{"image_size": 40, "norm_position": "pre", "mlp_ratio": 4, "bias": "all", "init": "lecun_normal", "max_grad_norm": 1.0, "l1_shrink": 0.03, "warmup_steps": 540}
Rows from block 10 of a small multi-label image tagger, named by matrix and row number. Rows with one number belong to one neuron. Each number is 50 + 15 x the weight over its row's rms, rounded and kept within 0 to 99. All counts start at 0.
After each neuron's rows are labels from the 100 images, of 14848, where the neuron reaches its highest value: "responds to" is what is common among them. Only what is clearly more common there than usual is listed. The data: telescope images of galaxies (Galaxy Zoo DECaLS).
# fc1: MLP up (model.blocks.10.mlp.fc1.weight, 1024x256), inputs 0-255
# fc2: MLP down (model.blocks.10.mlp.fc2.weight, 256x1024, transposed), outputs 0-255

fc1.162:49 50 50 59 57 49 49 50 53 50 49 55 48 51 48 50 52 50 80 50 50 49 49 45 51 53 54 40 44 32 51 49 36 51 50 99 55 57 53 50 50 50 62 51 48 49 51 00 50 53 56 53 50 58 59 52 49 48 48 50 58 41 39 50 49 62 50 50 53 50 50 48 50 54 50 52 49 50 51 50 48 50 60 49 47 54 48 49 63 48 50 46 49 50 48 50 50 51 49 53 50 43 49 50 52 51 46 49 51 53 50 50 47 46 50 58 53 52 50 46 54 48 48 50 46 52 49 50 51 54 50 54 48 51 53 52 49 67 51 43 49 56 48 51 49 50 58 50 50 34 52 54 51 51 53 48 50 96 49 50 50 49 50 47 51 50 47 62 50 50 46 36 49 49 48 50 56 49 50 49 51 51 42 52 50 51 51 52 51 49 50 55 50 62 50 50 47 52 50 52 49 50 52 55 52 50 47 49 87 51 50 53 48 35 65 99 50 51 50 52 49 53 52 48 50 54 50 53 99 52 50 52 48 51 53 50 48 50 50 48 51 45 62 40 50 28 50 55 50 50 50 00 51 47 68 55
fc2.162:48 48 41 51 56 59 13 49 44 47 45 53 49 52 74 49 50 50 56 50 54 50 64 53 50 33 66 41 06 47 35 49 61 44 50 50 65 50 41 50 49 51 00 50 48 50 65 46 51 49 51 51 42 51 52 58 45 45 50 44 14 57 49 50 49 49 44 52 40 50 46 54 50 49 47 42 56 48 48 50 31 46 99 53 19 65 46 49 56 52 47 53 49 50 51 49 47 58 50 44 54 52 51 48 92 80 52 49 50 44 33 40 48 51 60 53 47 53 51 54 50 57 49 48 52 46 50 50 53 71 48 46 52 48 44 44 51 47 49 43 47 55 51 51 50 50 62 56 54 40 51 51 47 51 56 53 46 80 36 52 65 53 50 56 52 51 53 50 42 51 48 48 48 49 49 51 49 42 51 69 64 50 42 55 67 51 49 51 50 52 28 00 51 47 53 54 46 45 49 49 56 53 46 73 49 57 43 46 56 51 49 21 87 83 99 50 48 49 50 45 64 52 53 50 37 55 49 55 55 56 48 49 55 50 38 49 47 35 52 52 46 52 47 97 38 61 50 55 47 53 48 47 52 50 51 54
responds to: roundness: in between

fc1.97:49 54 48 51 45 47 58 48 31 58 52 49 47 50 40 56 52 39 99 51 50 49 60 48 49 63 50 54 54 48 50 49 41 50 50 67 46 53 41 57 49 50 55 50 47 47 43 30 50 55 59 49 48 42 92 50 52 57 43 48 46 47 49 50 49 54 48 50 40 50 50 56 50 47 50 56 56 50 56 48 50 50 69 53 49 47 50 50 50 51 47 55 47 50 40 50 50 55 52 51 50 27 50 49 50 38 48 47 51 45 68 50 50 49 52 47 51 50 50 52 43 49 33 50 52 50 51 53 58 50 53 78 50 45 58 45 32 65 54 53 49 49 50 51 54 50 75 55 38 49 49 49 53 50 52 51 27 62 49 45 55 52 59 40 50 53 53 72 34 50 50 62 49 51 52 48 58 49 50 58 50 55 45 57 48 54 50 73 49 50 55 54 52 61 52 50 45 48 51 60 47 49 50 51 51 28 41 49 58 50 57 51 56 43 71 99 51 53 46 50 48 51 61 41 51 50 49 53 60 48 50 50 45 49 52 55 53 49 51 50 43 73 51 40 47 57 50 47 52 50 50 00 50 51 68 49
fc2.97:51 49 53 53 60 46 30 66 61 53 51 54 49 50 48 62 46 50 31 50 51 49 55 46 50 41 48 40 00 49 47 51 57 48 49 51 54 50 40 40 52 46 08 50 58 55 57 53 50 43 00 55 40 54 58 50 38 47 48 45 55 43 47 50 50 59 57 56 35 50 56 48 50 49 49 52 51 47 47 48 54 46 99 62 55 41 42 49 47 49 52 52 52 49 55 50 52 51 50 57 49 44 53 48 77 64 48 51 49 00 46 47 52 49 43 52 47 50 50 53 51 48 71 57 50 47 59 50 53 47 49 00 50 44 51 49 55 45 48 52 49 51 50 55 48 49 58 42 54 46 50 48 55 52 49 52 58 50 52 50 73 52 51 40 55 51 50 50 51 51 51 60 50 50 52 52 59 32 51 57 47 50 45 49 54 39 52 54 51 49 44 23 49 40 53 49 49 50 49 47 51 44 50 48 51 49 50 47 66 50 45 49 79 47 25 49 53 47 50 50 38 28 53 50 38 60 42 58 26 53 50 57 09 57 04 48 53 32 51 49 50 40 58 57 51 46 50 48 52 57 51 52 48 69 48 43
responds to: roundness: cigar-shaped

fc1.751:55 49 62 55 42 49 53 48 47 46 43 43 49 52 43 52 48 60 84 48 49 45 53 53 53 56 48 50 99 00 55 51 48 50 51 99 45 47 56 52 49 50 55 52 51 52 27 34 47 53 73 48 37 48 56 50 57 41 62 53 47 49 49 50 52 53 48 50 36 49 52 49 50 46 50 48 52 49 40 48 51 50 72 50 25 55 52 50 49 46 50 49 37 51 47 50 47 50 50 50 47 48 55 53 60 07 47 48 50 32 62 50 48 45 67 53 54 50 49 53 61 46 39 52 49 71 59 99 49 52 51 32 51 50 51 57 46 66 49 55 49 42 52 51 54 47 51 51 34 00 50 25 47 50 56 59 26 60 45 41 48 52 14 60 51 59 00 63 49 49 43 51 49 50 46 50 90 47 49 50 56 99 18 58 52 52 50 56 47 52 52 54 52 58 50 49 44 39 51 50 55 53 51 51 51 52 49 52 65 52 85 43 26 50 55 99 50 55 41 49 37 59 48 54 50 49 47 42 67 47 49 47 50 48 51 50 56 68 48 49 52 63 63 42 42 55 48 53 48 32 49 17 48 47 68 51
fc2.751:53 47 25 48 59 51 42 50 44 50 54 60 51 51 48 35 60 50 42 52 51 56 62 45 51 53 55 18 46 49 39 51 44 46 49 05 51 50 45 46 46 49 12 48 44 61 52 92 57 48 48 47 99 50 56 52 50 50 47 44 40 32 50 49 50 67 54 55 46 50 52 55 50 54 49 53 51 50 54 50 52 53 82 47 81 47 50 52 47 54 47 50 51 51 47 49 51 51 50 30 53 44 44 42 52 87 41 53 50 22 51 47 50 45 50 50 48 54 50 51 46 44 42 47 59 46 40 50 66 57 58 32 48 45 49 45 50 44 53 59 53 51 50 51 48 51 46 53 46 51 51 79 46 49 57 50 62 39 45 52 85 51 50 44 51 55 58 50 44 54 58 68 49 49 45 52 49 67 50 58 19 49 59 51 48 46 51 48 51 48 36 40 42 52 50 46 47 56 49 54 55 49 43 44 50 44 47 49 60 49 37 54 73 25 00 48 49 44 49 46 55 46 49 51 63 55 42 53 99 46 50 53 49 61 43 48 55 55 56 50 49 41 58 53 41 65 49 55 53 54 51 49 49 50 43 54
responds to: roundness: cigar-shaped; edge-on disk: yes

fc1.158:51 50 50 50 49 53 52 50 51 50 46 52 49 50 50 50 50 50 63 50 48 50 50 49 42 50 50 50 43 47 52 50 49 46 50 65 50 50 50 50 49 50 59 50 47 50 50 23 50 50 56 49 51 52 53 48 50 50 50 49 49 50 50 50 50 51 50 50 52 50 50 50 50 50 50 50 50 51 53 50 49 50 57 50 51 50 50 50 49 49 48 50 50 50 50 50 50 48 50 51 50 50 50 50 49 57 49 47 50 51 50 50 47 51 51 50 50 49 50 51 51 50 50 50 51 51 50 48 53 53 51 99 52 50 50 47 50 51 50 48 50 50 50 50 50 50 51 50 51 45 50 50 50 50 53 50 51 99 50 50 53 50 51 51 50 50 54 54 50 50 49 51 48 50 50 50 49 50 49 50 49 49 00 51 49 50 50 52 50 50 50 55 50 50 51 50 50 50 50 50 50 50 50 50 49 50 49 50 99 49 50 51 49 50 63 99 50 50 51 50 50 49 49 49 51 51 50 48 53 50 50 50 50 50 51 50 47 46 50 50 50 52 52 36 49 50 50 50 49 51 50 00 50 49 50 57
fc2.158:49 50 51 53 49 55 46 49 50 49 47 39 59 51 44 50 50 50 34 50 50 50 52 51 49 44 51 50 47 53 37 50 57 50 51 42 53 50 49 51 51 49 00 50 52 51 51 66 49 49 50 53 43 50 55 52 51 50 51 51 33 48 50 50 50 50 40 50 46 50 46 51 51 50 50 51 50 46 47 49 49 49 51 55 25 55 50 51 49 50 50 47 48 50 50 50 51 49 51 55 48 53 49 51 52 40 49 52 50 09 50 53 48 55 52 50 47 50 50 48 53 51 45 52 44 48 49 50 50 50 50 99 47 51 49 51 49 45 51 37 50 51 50 51 50 50 32 52 54 61 48 50 50 50 50 50 43 57 50 51 33 51 50 49 54 51 51 50 52 50 50 58 47 49 49 50 50 50 54 47 50 50 95 64 51 49 50 50 50 50 49 64 51 44 50 52 61 52 50 49 51 50 50 52 48 51 19 49 00 50 53 52 58 52 50 50 49 53 50 48 43 53 50 50 54 51 47 51 42 49 50 53 51 51 49 50 47 57 49 50 50 50 49 53 50 49 50 49 49 49 49 51 49 48 50 42
responds to: roundness: in between

fc1.624:51 50 50 54 52 49 53 51 52 49 49 57 51 49 47 50 51 52 65 47 51 51 51 53 31 51 49 51 57 48 50 51 58 49 50 78 54 55 47 51 50 49 44 48 50 49 48 00 52 50 50 51 51 51 35 45 49 49 52 49 60 48 49 51 51 47 47 50 49 50 49 43 50 52 49 49 49 49 52 50 45 50 49 46 52 50 50 49 48 51 43 49 52 53 50 50 50 49 49 47 54 50 48 51 42 51 50 52 51 49 50 48 50 50 50 51 54 50 49 52 54 49 48 37 61 50 49 20 51 52 49 99 49 50 51 47 50 44 48 53 51 51 50 50 50 48 54 51 63 50 46 50 50 50 52 50 54 99 50 50 50 50 70 53 50 48 50 62 50 52 49 50 51 51 49 51 18 50 49 50 51 44 31 58 48 49 50 49 49 50 46 52 46 56 50 50 50 51 50 51 53 49 50 50 43 50 46 51 99 48 49 49 49 52 76 99 49 50 55 54 58 57 49 46 50 50 57 47 48 46 50 48 51 50 50 50 42 54 48 51 55 57 57 64 48 56 51 54 49 50 50 11 50 49 52 48
fc2.624:51 50 51 54 48 50 43 50 52 49 49 46 53 50 44 51 50 50 50 50 50 50 50 51 50 44 52 53 44 50 53 50 54 50 49 52 49 49 50 50 49 49 22 50 45 49 51 71 50 48 56 51 28 52 55 52 50 50 51 48 40 47 50 50 50 49 41 51 49 50 48 54 52 50 51 50 50 49 50 50 50 50 46 48 38 53 49 48 48 53 51 49 47 50 50 49 50 48 52 51 50 54 51 51 60 68 52 48 50 29 48 50 48 51 50 51 50 51 50 51 54 46 46 50 42 49 50 50 49 50 50 99 47 50 50 49 47 43 50 25 51 50 50 52 50 50 39 51 52 55 49 50 50 50 50 50 48 99 45 52 41 50 50 47 52 50 52 50 50 50 50 55 47 50 50 49 47 52 50 45 49 50 55 38 50 52 50 49 50 50 50 54 50 47 51 50 55 51 51 50 51 50 50 52 50 51 39 50 27 50 52 52 55 51 51 50 49 51 50 47 43 54 50 50 52 50 49 50 42 47 50 52 50 52 49 50 48 62 50 46 50 48 49 45 45 49 50 50 49 49 49 49 49 49 51 48
responds to: roundness: in between

fc1.681:48 50 49 51 49 50 51 50 50 50 50 51 49 50 50 50 50 50 93 50 54 50 50 50 44 50 50 48 49 55 50 50 50 49 50 58 51 51 49 50 50 50 51 50 49 50 50 00 50 50 56 49 50 51 50 55 50 50 50 50 47 49 48 50 51 50 50 50 49 50 51 50 50 51 50 51 50 50 51 49 49 50 51 50 50 54 51 50 49 50 48 52 50 50 49 48 50 48 51 50 51 50 48 50 49 52 48 44 50 50 51 50 50 50 51 50 50 50 49 51 50 50 50 50 52 51 50 44 51 49 50 90 50 50 51 50 49 50 51 50 50 49 51 54 50 50 51 50 49 49 50 50 50 50 52 50 49 99 49 48 50 50 55 50 50 50 52 52 50 49 49 50 50 52 50 49 49 48 50 58 50 49 01 51 49 52 50 52 50 50 50 51 50 55 49 50 52 50 50 50 51 50 50 50 49 50 50 49 99 51 51 50 50 51 55 99 50 52 50 50 50 51 50 50 50 51 50 49 51 50 50 50 49 50 51 50 48 50 50 49 49 51 51 49 48 52 50 52 50 51 49 00 51 49 55 50
fc2.681:51 50 59 51 46 55 33 48 53 49 49 37 47 50 37 56 48 50 18 49 72 48 48 48 49 35 55 53 35 57 55 51 64 50 52 46 55 52 44 56 51 49 00 50 51 50 52 65 49 45 53 57 45 48 59 51 51 49 52 47 42 41 51 52 49 46 32 55 44 52 45 47 49 50 48 51 52 37 46 50 50 47 75 54 32 48 52 44 45 51 52 44 41 51 46 51 49 49 52 83 48 55 51 46 62 57 52 50 48 00 46 52 48 53 51 56 43 50 48 48 56 46 52 25 43 49 48 48 52 52 52 99 77 51 47 61 50 45 42 37 47 52 50 60 50 53 38 54 54 49 49 50 50 51 60 60 42 99 66 51 44 53 53 46 55 52 50 50 50 50 48 67 50 51 44 48 68 51 55 42 53 47 57 56 51 52 48 55 50 47 45 51 53 42 52 53 64 53 46 48 51 50 51 58 51 49 31 48 29 50 52 53 67 54 54 51 49 48 53 46 43 55 51 50 63 48 42 49 38 47 51 57 51 54 49 50 42 66 50 50 50 51 61 49 50 41 51 48 52 40 43 49 48 48 48 43
responds to: roundness: in between