Weights of a small multi-label image tagger: trained on telescope images of galaxies (Galaxy Zoo DECaLS).
Rows from block 10 of a small multi-label image tagger, named by matrix and row number. Rows with one number belong to one neuron. Each number is 128 + 32 x the weight over its row's rms, rounded and kept within 0 to 255. All counts start at 0.
After each neuron's rows are labels from the 100 images, of 14848, where the neuron reaches its highest value: "responds to" is what is common among them. Only what is clearly more common there than usual is listed. The data: telescope images of galaxies (Galaxy Zoo DECaLS). In brackets: how many of the 100.
# fc1: MLP up (model.blocks.10.mlp.fc1.weight, 1024x256), inputs 0-255
# fc2: MLP down (model.blocks.10.mlp.fc2.weight, 256x1024, transposed), outputs 0-255

fc1.370 [142 123 141 135 122 173 163 127 108 135 101 147 127 127 131 134 122 134 255 129 125  92 145 127 114 105 122 122 228 179 114 136 126 125 132 155 116 132 120 141 104 127 143 130 122 135 129 117 130 117 165 136 106 135 147 128 118 118 137 129  50 105 117 131 118 159 129 128 144 120 126 134 129 125 132 121 130 131 126 127 127 128 255 116 136 154 141 126 166 129 117  99 119 126 113 127 123 130 131 139 129 119 122 130 139  63  92 125 127 131 129 130 110 196 143 117 141 122 128 150 142 125 173 129 151 129 132 154 142 133 157 183 125 146 134 210 123 141 138 145 133 110 140 126 132 137 145 133 106 120 133 114 130 117 123 101 116 172 129 131 135 125 128 122 119 129 135  97 125 126 127 164 118 126 129 124 229 127 150 131 120 192   0 187 117 135 125 164 123 126 130 221 130  87 130 144 127 136 128 121 125 122 129 141 131 132 138 137 153 129 145 217 128  97 165 246 124 127 113 126 107 133 106 122 156 132 133 118  56 130 125 125 118 142 124 127 132 173 130 129 135 124 121 103 132 132 111 126 126 115 124  33 147 120 173 123]
fc2.370 [124 131 130 129 126 131  79  83 117 127 172 146 135 124 126 132 129 126   0 128 128 128 120 127 126 146 127 125  92 133 119 135 121 128 129  41 104 123 122 105 129 134  40 129 139 119 126 136 127 120 124 129 121 145 139 144 145 135 122 126 123 130 155 130 125 142 112 129 116 128 131 103 126 128 127 142 133 115  74 126 118 122 214 123 102 159 116 130 113 128 128 128 138 129 134 129 141 150 130 136 128 101 122 126 157 255 121 133 130 103 130 127 139 108 114 140 109 168 130 128 127 117 167 135 114 133 118 128 132 122  89  70 130 111 127  55 115 128 125 154 120 128 129 135 133 130 142 121 152 123 120 125 121 132 193 132 178 111 119 119 126 130 134  90 139 133 122 128 126 130 127 129 133 131 133 129 128 131 132 150 156  96 136 255 127 140 126 129 130 135 127  45 125 208 119 125 131 122 123 143 136 116 129 170 129 118 126 107 114 126 183  12 137 129  98 102 123 129 129 132 138 114 132 130  94 102 103 127 134  68 128 154 140 158 129 141 121 112 122 131 130 125 136 255 142 130 129 122 142 130 126 140 114 177  88 157]
responds to: roundness: cigar-shaped (45)

fc1.725 [255 137 129 215 126 135 128 129 133 125 130 122 125 141  24 126 130 133 140 127 142 130 128 131 132 138 124 133 125  30 128 128 129 122 125 158 130 126 128 126 125 130 137 125 125 128 129 104 128 129 124 128 120 125 133 136 128 132 122 128 132 131 132 122 129 127 118 130 135 126 128 128 126 118 128 125 126 131 126 123 170 128 255 126  30 149 141 121 146 128 124 116 134 126 128 128 127 115 126 127 124 129 128 129 128  97 125 126 128 125 128  95  75 127 131 131 133 127 120 123 128 125 129 127 136 134 133 199 154  93 127 113 130 128 132 129 130 122 130 130 126 127 107 126 129 128 128 127 112 119 131 129 131 124 130 129 128 133 131 120 126 130   0 123 126 118  10 120 135 144 128 124 138 126 110 131 137 124 133 127 188 255   0 152 128 180 155 109 125 133 134 160 120 133 141 124 131 130 126 134 132 128 143 128 119 127 116 128 170 129 128 126 127 128 127 131 127 129 118 130 106 123 121 146 127 129 126 117 126 125 129 125 144 128 128 133 134 128 134 129 137 153 152 129   0 130 126 134 116 125 135 110 136 118 130 152]
fc2.725 [ 97 135 124 116 128 131 117 127  87 135 128 169 137 125 134 119 141 127 118 134 138 127 126 127 132 127 129 125 114 118 120 123 127 123 123  65 127 138 125 127  29 132 109 126   0 134 123 135 132 145 134 133 136 127 143 128 125 126 125 126 128 128 119 127 124 124 121 134 131 127 132 130 123 131 132 160 128 104 139 144  95 139 129 158 144 130 125 165 146 167 131 131 120 131 128 126 131 154 134 122 131 129 149 126 130 255 119 133 126 113 127 129 132 128 118 118 126 126 130 124 126 132 129 128  80 125 135 129 109 130 125 120 126 119 119 130 129 131 128 115 139 113 127 128 128 130 130 124 120 127 130 143 113 129 128 126 127 127 119 156 133 127 130 128 127 131 197 128 110 124 125 129 128 120 137 120 121 140 130 145 111 128 129 116 128 121 125 130 130 125 117 115 112 132 128 133 118 126 132 128 127 124 113 140 131 127 131 128 132 125 123 133 128 128   0 125 129 122 125 130 134 123 130 130 119 228 118 137 124 123 129 146 126 132 134 127 132 129 150 120 124  74 129 174   0 115 127 125 117 134 125 128 127 128 112 255]
responds to: roundness: cigar-shaped (60); edge-on disk: yes (37)

fc1.539 [128 132 132 115 147 106 134 143 130 134 125 123 121 131 152 128 150 126 129 127 129 138 122 129  81 144 103 143 162 237 100 126 202 128 128 164 109 139 125 113 126 126  74 129 179 129 105  51 128 138  88 125 119 124 116 112 126 114 125 124 146 108 119 129 135 156 139 128 113 128 130  65 127 140 128 127  96 127 126 128 124 128  82 122 139 131 124 129 112 114 127 114 129 129 131 128 124 108 129 122 128 118 126 130  69 150 115 127 130 117 129 104 144  98 132 112 122 140 126 128 153 129 118 132 161 137 132  94 118 153 132 181 122 128 130 127 143 115 130 131 134 138 141 132 122 126 117 124 128 138 139 137 126 129 155 130 194 255 126 129 129 122 158 170 114 120 175 139 132 128 139 130 126 126 130 128 131 123 125 146 133 111 133 118 115 144 123 124 124 125 129 109 128 176 108 127 143 133 129 132 124 128 128 144 100 126 108 123 255 127 117 130 144 132 152 252 128 130 134 127 130 161 109 108 146 141 123 125  86 117 127 121 125 140 140 132 119 235 129 128 142 137  91 128 125 152 127 153 124 127 130 116 129 130 141  76]
fc2.539 [124 128 133 220 137 135 110 128 119 128 129 121 125 128 128 129 128 128 112 128 129 129 130 128 127 127 134 109 112 129 117 128 131 128 127 189 102 128 129 130  91 128  79 128 114 122 128  95 128 135 141 130 161 133 160 130 132 124 128 129   0 107 131 128 128 129 117 138 134 128 127 125 129 128 128 127 128 127 126 128 115 144 122 138 121 142 125 128 131 129 128 128 128 128 128 128 128 139 130 107 128 126 128 128 184 255 117 128 127  97 114 139 124 129 132 133 126 128 128 127 131 119 123 129 132 135 128 128 125 108 128 143 113 127 128 132 129 123 127 119 129 125 128 129 128 127 136 127 141  84 123 128 123 129 132 127 128 255 129 127 115 126 128 120 139 125 140 128 129 128 128 137 127 128 128 128 121 135 128 128 114 127 125 105 127 126 128 128 128 128 129 124 128 129 127 128 134 128 128 130 133 126 128 149 128 129 122 127 134 128 143 129 141 145 132 128 127 128 128 128 222 134 128 129 129 130 105 128 114 129 128 119 127 146 134 128 130 136 128 128 128 126 125 144 127 128 128 142 124 128 128 135 127 128 144 102]
responds to: roundness: in between (62)

fc1.491 [132 126 128 132 129 138 169 164 112 135 125 129 122 125 203 124 146 129 255 123 127 109 143 122 106 117 101 147 164 198 135 134 115 125 129 162 136 141  49 123  94 135 148 125 110 136  88 132 131 127 167 125 135 118 138 128 102 122 108 128  55 134 110 130 136 126 124 128 138 127 123 127 127 145 128 128 139 130 146 130 120 128 201 118 146 141 143 129 178 124 119 125  99 126 122 126 128 105 126 115 131 124 122 124 125 122 125 127 125 128 139 124 146 198 144 106 131 123 128 146 126 124 133 127 139 118 132 105 136 151 165 247 131 135 123 194 120 132 132 174 124 111 142 133 134 134 162 136 120 137 128 121 113 125 133  96  77 144 123 115 152 122 187 137 137 133 199  97 124 130 139 140 126 131 129 124 136 123 159 127  98 127  63 151 103 127 128 193 124 129 117 190 132 145 129 129 128 128 125 128 127 119 130 128 133 131 129 136 139 124 137 154 127 122 148 213 128 127 128 130 131 128  90 124 163 140 139 104 115 130 127 126 115 134 131 126 121 170 124 128 134 137 101 122 113 169 128 124 126 118 128   0 136 119 207 116]
fc2.491 [134 132 134 138 133 142  92  64 108 129 161 120 118 123  23 139 127 126   0 128 141 131 120 153 121 147 142 155  68 161 128 139 131 128 132 143 114 102 120 154 117 131 120 127 188 129 130  83 125 122  94 140 104 147 163 142 177 146 129 129  84 170 158 129 126 118 112 138 137 128 131  82 125 125 127 157 133 125  69 127 126 123 255 114 114 124 135 128   0 132 132 128 136 128 131 128 135 142 130 163 129 109 143 125 189 173 128 130 125  72 127 160 143 124 121 133 115 130 130 121 131 113 220 134 127 154 164 128 121 106 125 106 180 126 129  90 132 137 130 130 120 121 129 140 141 130 139 117 139 122  81 121 130 135 138 130 124 180 123 131 175 118 156  67 138 126 142 128 133 137 124 131 131 134 129 128 140 129 133 137 127 104  69 255 143 146 124 143 109 134 125 129 124 132 128 129 138 137 124 140 125 111 127 143 128 130 123  90 123 127 199  72 130 182 128  98 122 136 128 132 135 124 124 130 111 121 120 118 115 101 129 149 100 120 102 136 119 101 127 126 127 125 132 147 154 118 128 122 133 128 124 140 121 176  78  96]
responds to: roundness: in between (77)

fc1.391 [124 127 129 132 134 149 145 129 127 121 141 134 116 129 136 132 132 129 148 126 129 129 135 141  38 121 142 133 142 108 120 137 142 127 128 255 124 140 132 130 121 127 177 124 119 130 123   0 129 130  22 127 138 151 137 126 120 130 124 125 149 120 127 127 129 105 118 128 178 126 127  78 128 141 127 124 121 126 122 127 128 128 176 127 114 152 126 127 157 131 123 116 118 129 128 128 132 129 126 133 129 120 127 128  98 141 117 129 132 124 125 112 123 129 130 159 132 128 128 144 129 146 127 126 139 130 121 114 129 139 129 197  99 129 131 129 125  98 127 158 134 134 127 125 127 126 170 131  87 120 135 131 127 133 116 142 125 219 127 126 120 118 156 157 140 124 128 115 128 127 121  95 128 130 137 134 129 125 131 114 145 134 110 142 126 127 129  56 124 129 125 130 127 216 136 130 134 131 129 137 129 126 128 128 119 130  97 127 187 126 141 129 140 100 144 255 128 127 111 128 150 137 122 112 127 134 124 128 226 131 129 125 132 130 132 128 135 129 128 129 131 119 189 152 127 144 126 137 140 124 130  82 130 104 153 119]
fc2.391 [127 129 133 132 127 140   3 128 129 118 123 124 147 128 131 134 131 128 121 127 133 125 124 135 127 104 131 129 156 128  11 129  99 125 128  54 129 131 137 144 129 127   0 127 149 139 123  22 124 124  45 131 134 133  65 139 133 127 139 124 100 116 127 128 126 130 103 111  99 128 128 126 128 133 129 135 133 125 126 131 128 120  96 127  98 168 136 129 151 134 129 127 125 127 132 128 125 138 133 126 123 120 115 128 212 145 122 127 130 130 106 127 131 132 161 125 123 134 127 123 145 126 114 127 161 124 123 128 134 133 118 206  15 130 126 140 121 129 129 153 122 133 128 134 127 120  86 136 136 147 117 131 122 130 166 129 126 239 131 128  83 128 127 138 132 149 128 128 127 125 124 116 126 126 123 128 120 126 129 174 159 126 255  79 129  51 124 129 133 128 123  68 138 111 119 138 141 125 132 132 126 130 130 142 128 131 186 126 136 128 140 113 179 121 238 128 120 136 128 121 255 130 126 128 121 133 129 128 228 123 128 132 150 131 176 131 121 150 129 130 124 121 117 247 128 128 128 133 123 131 127 130 123 124 127  92]
responds to: roundness: in between (60)

fc1.344 [127 127 117 121 127 108 173 155 104 126 133 121 121 132 145 129 135 127 255 132 137 121 151 129 118 128 125 143 149 152 171 120 110 131 129 130 123 125  42 120 120 127 133 136 106  98  62 129 128 132 125 128 133 115 132 133 104 141  70 122  57 140 108 126 126  81 126 128 119 124 125 156 127 142 129 132 143 127 125 127 128 128 167 147 149 116 131 127 150 124 131 149  97 128 126 124 119 124 146 123 129 118 126 133 123 109 126 110 112 123 151 129 138 162 136 122 118 107 127 135 113 122 113 127 135 115 109 122 168 147 146 145 130 127 127 147 119 202 130 142 128 111 147 139 137 127 190 133  75 132 124 118  93 127 146 132  22 138 135 100 154 126 145 138 138 139 160 103 124 127 133 135 128 134 134 128 151 131 152 140 127 134 121 175 110 130 128 186 128 125 136 136 133 154 131 137 115 144 126 133 126 121 127 128 128 112 106 124 135 133 127 127 139 105 143 227 137 142 108 134 117 157 101 106 138 132 131 133 128 137 118 123 128 132 113 128 131 120 110 127 107 142  91 112 115 210 125 122 121 124 126   0 131 105 250 111]
fc2.344 [126 130 172 150 128 131  72 135 113 137 124 124 124 112 120 144 123 129   0 126 133 131 112 141 126 139 142 102  40 128 125 131 114 128 131 135 140 126 114 127 127 133 161 126 189 142 130 121 123 111  66  93  84 135 142 142 119 131 121 117 176 135 142 128 123 129 117 131 133 128 131 126 125 123 126 129 132 124  81 128 139 122 255 105  62   5 133 124 117 128 129 130 132 126 123 129 136 120 128 161 127 115 140 119 206 145 130 133 126   0  93 126 164 133 123 124 121 131 129 127 139  94 235 136 126 130 202 128 117  79 134  79 156  95 137 114 135  80 134 117 120 130 128 141 140 133 144 129 135 120 124  87 130 129 131 141 151 169 131 139 191 121 129 123 138 137 139 128 134 129 128 124 132 122 143 128 132  94 132 133 130 127  87 173 120 151 122 127 120 127 111 125 130 141 129 115 130 133 128 139 130 128 128 154 127 137 178 112 137 127 135 128 133  91 106 126 128 128 128 127 127 113 124 128 122 133 126  83 117 147 129 155  94 156  74 129 123 121 130 129 127  94 167 131 162 115 128 120 130 118 127 139 124 169  91 105]
responds to: roundness: in between (67)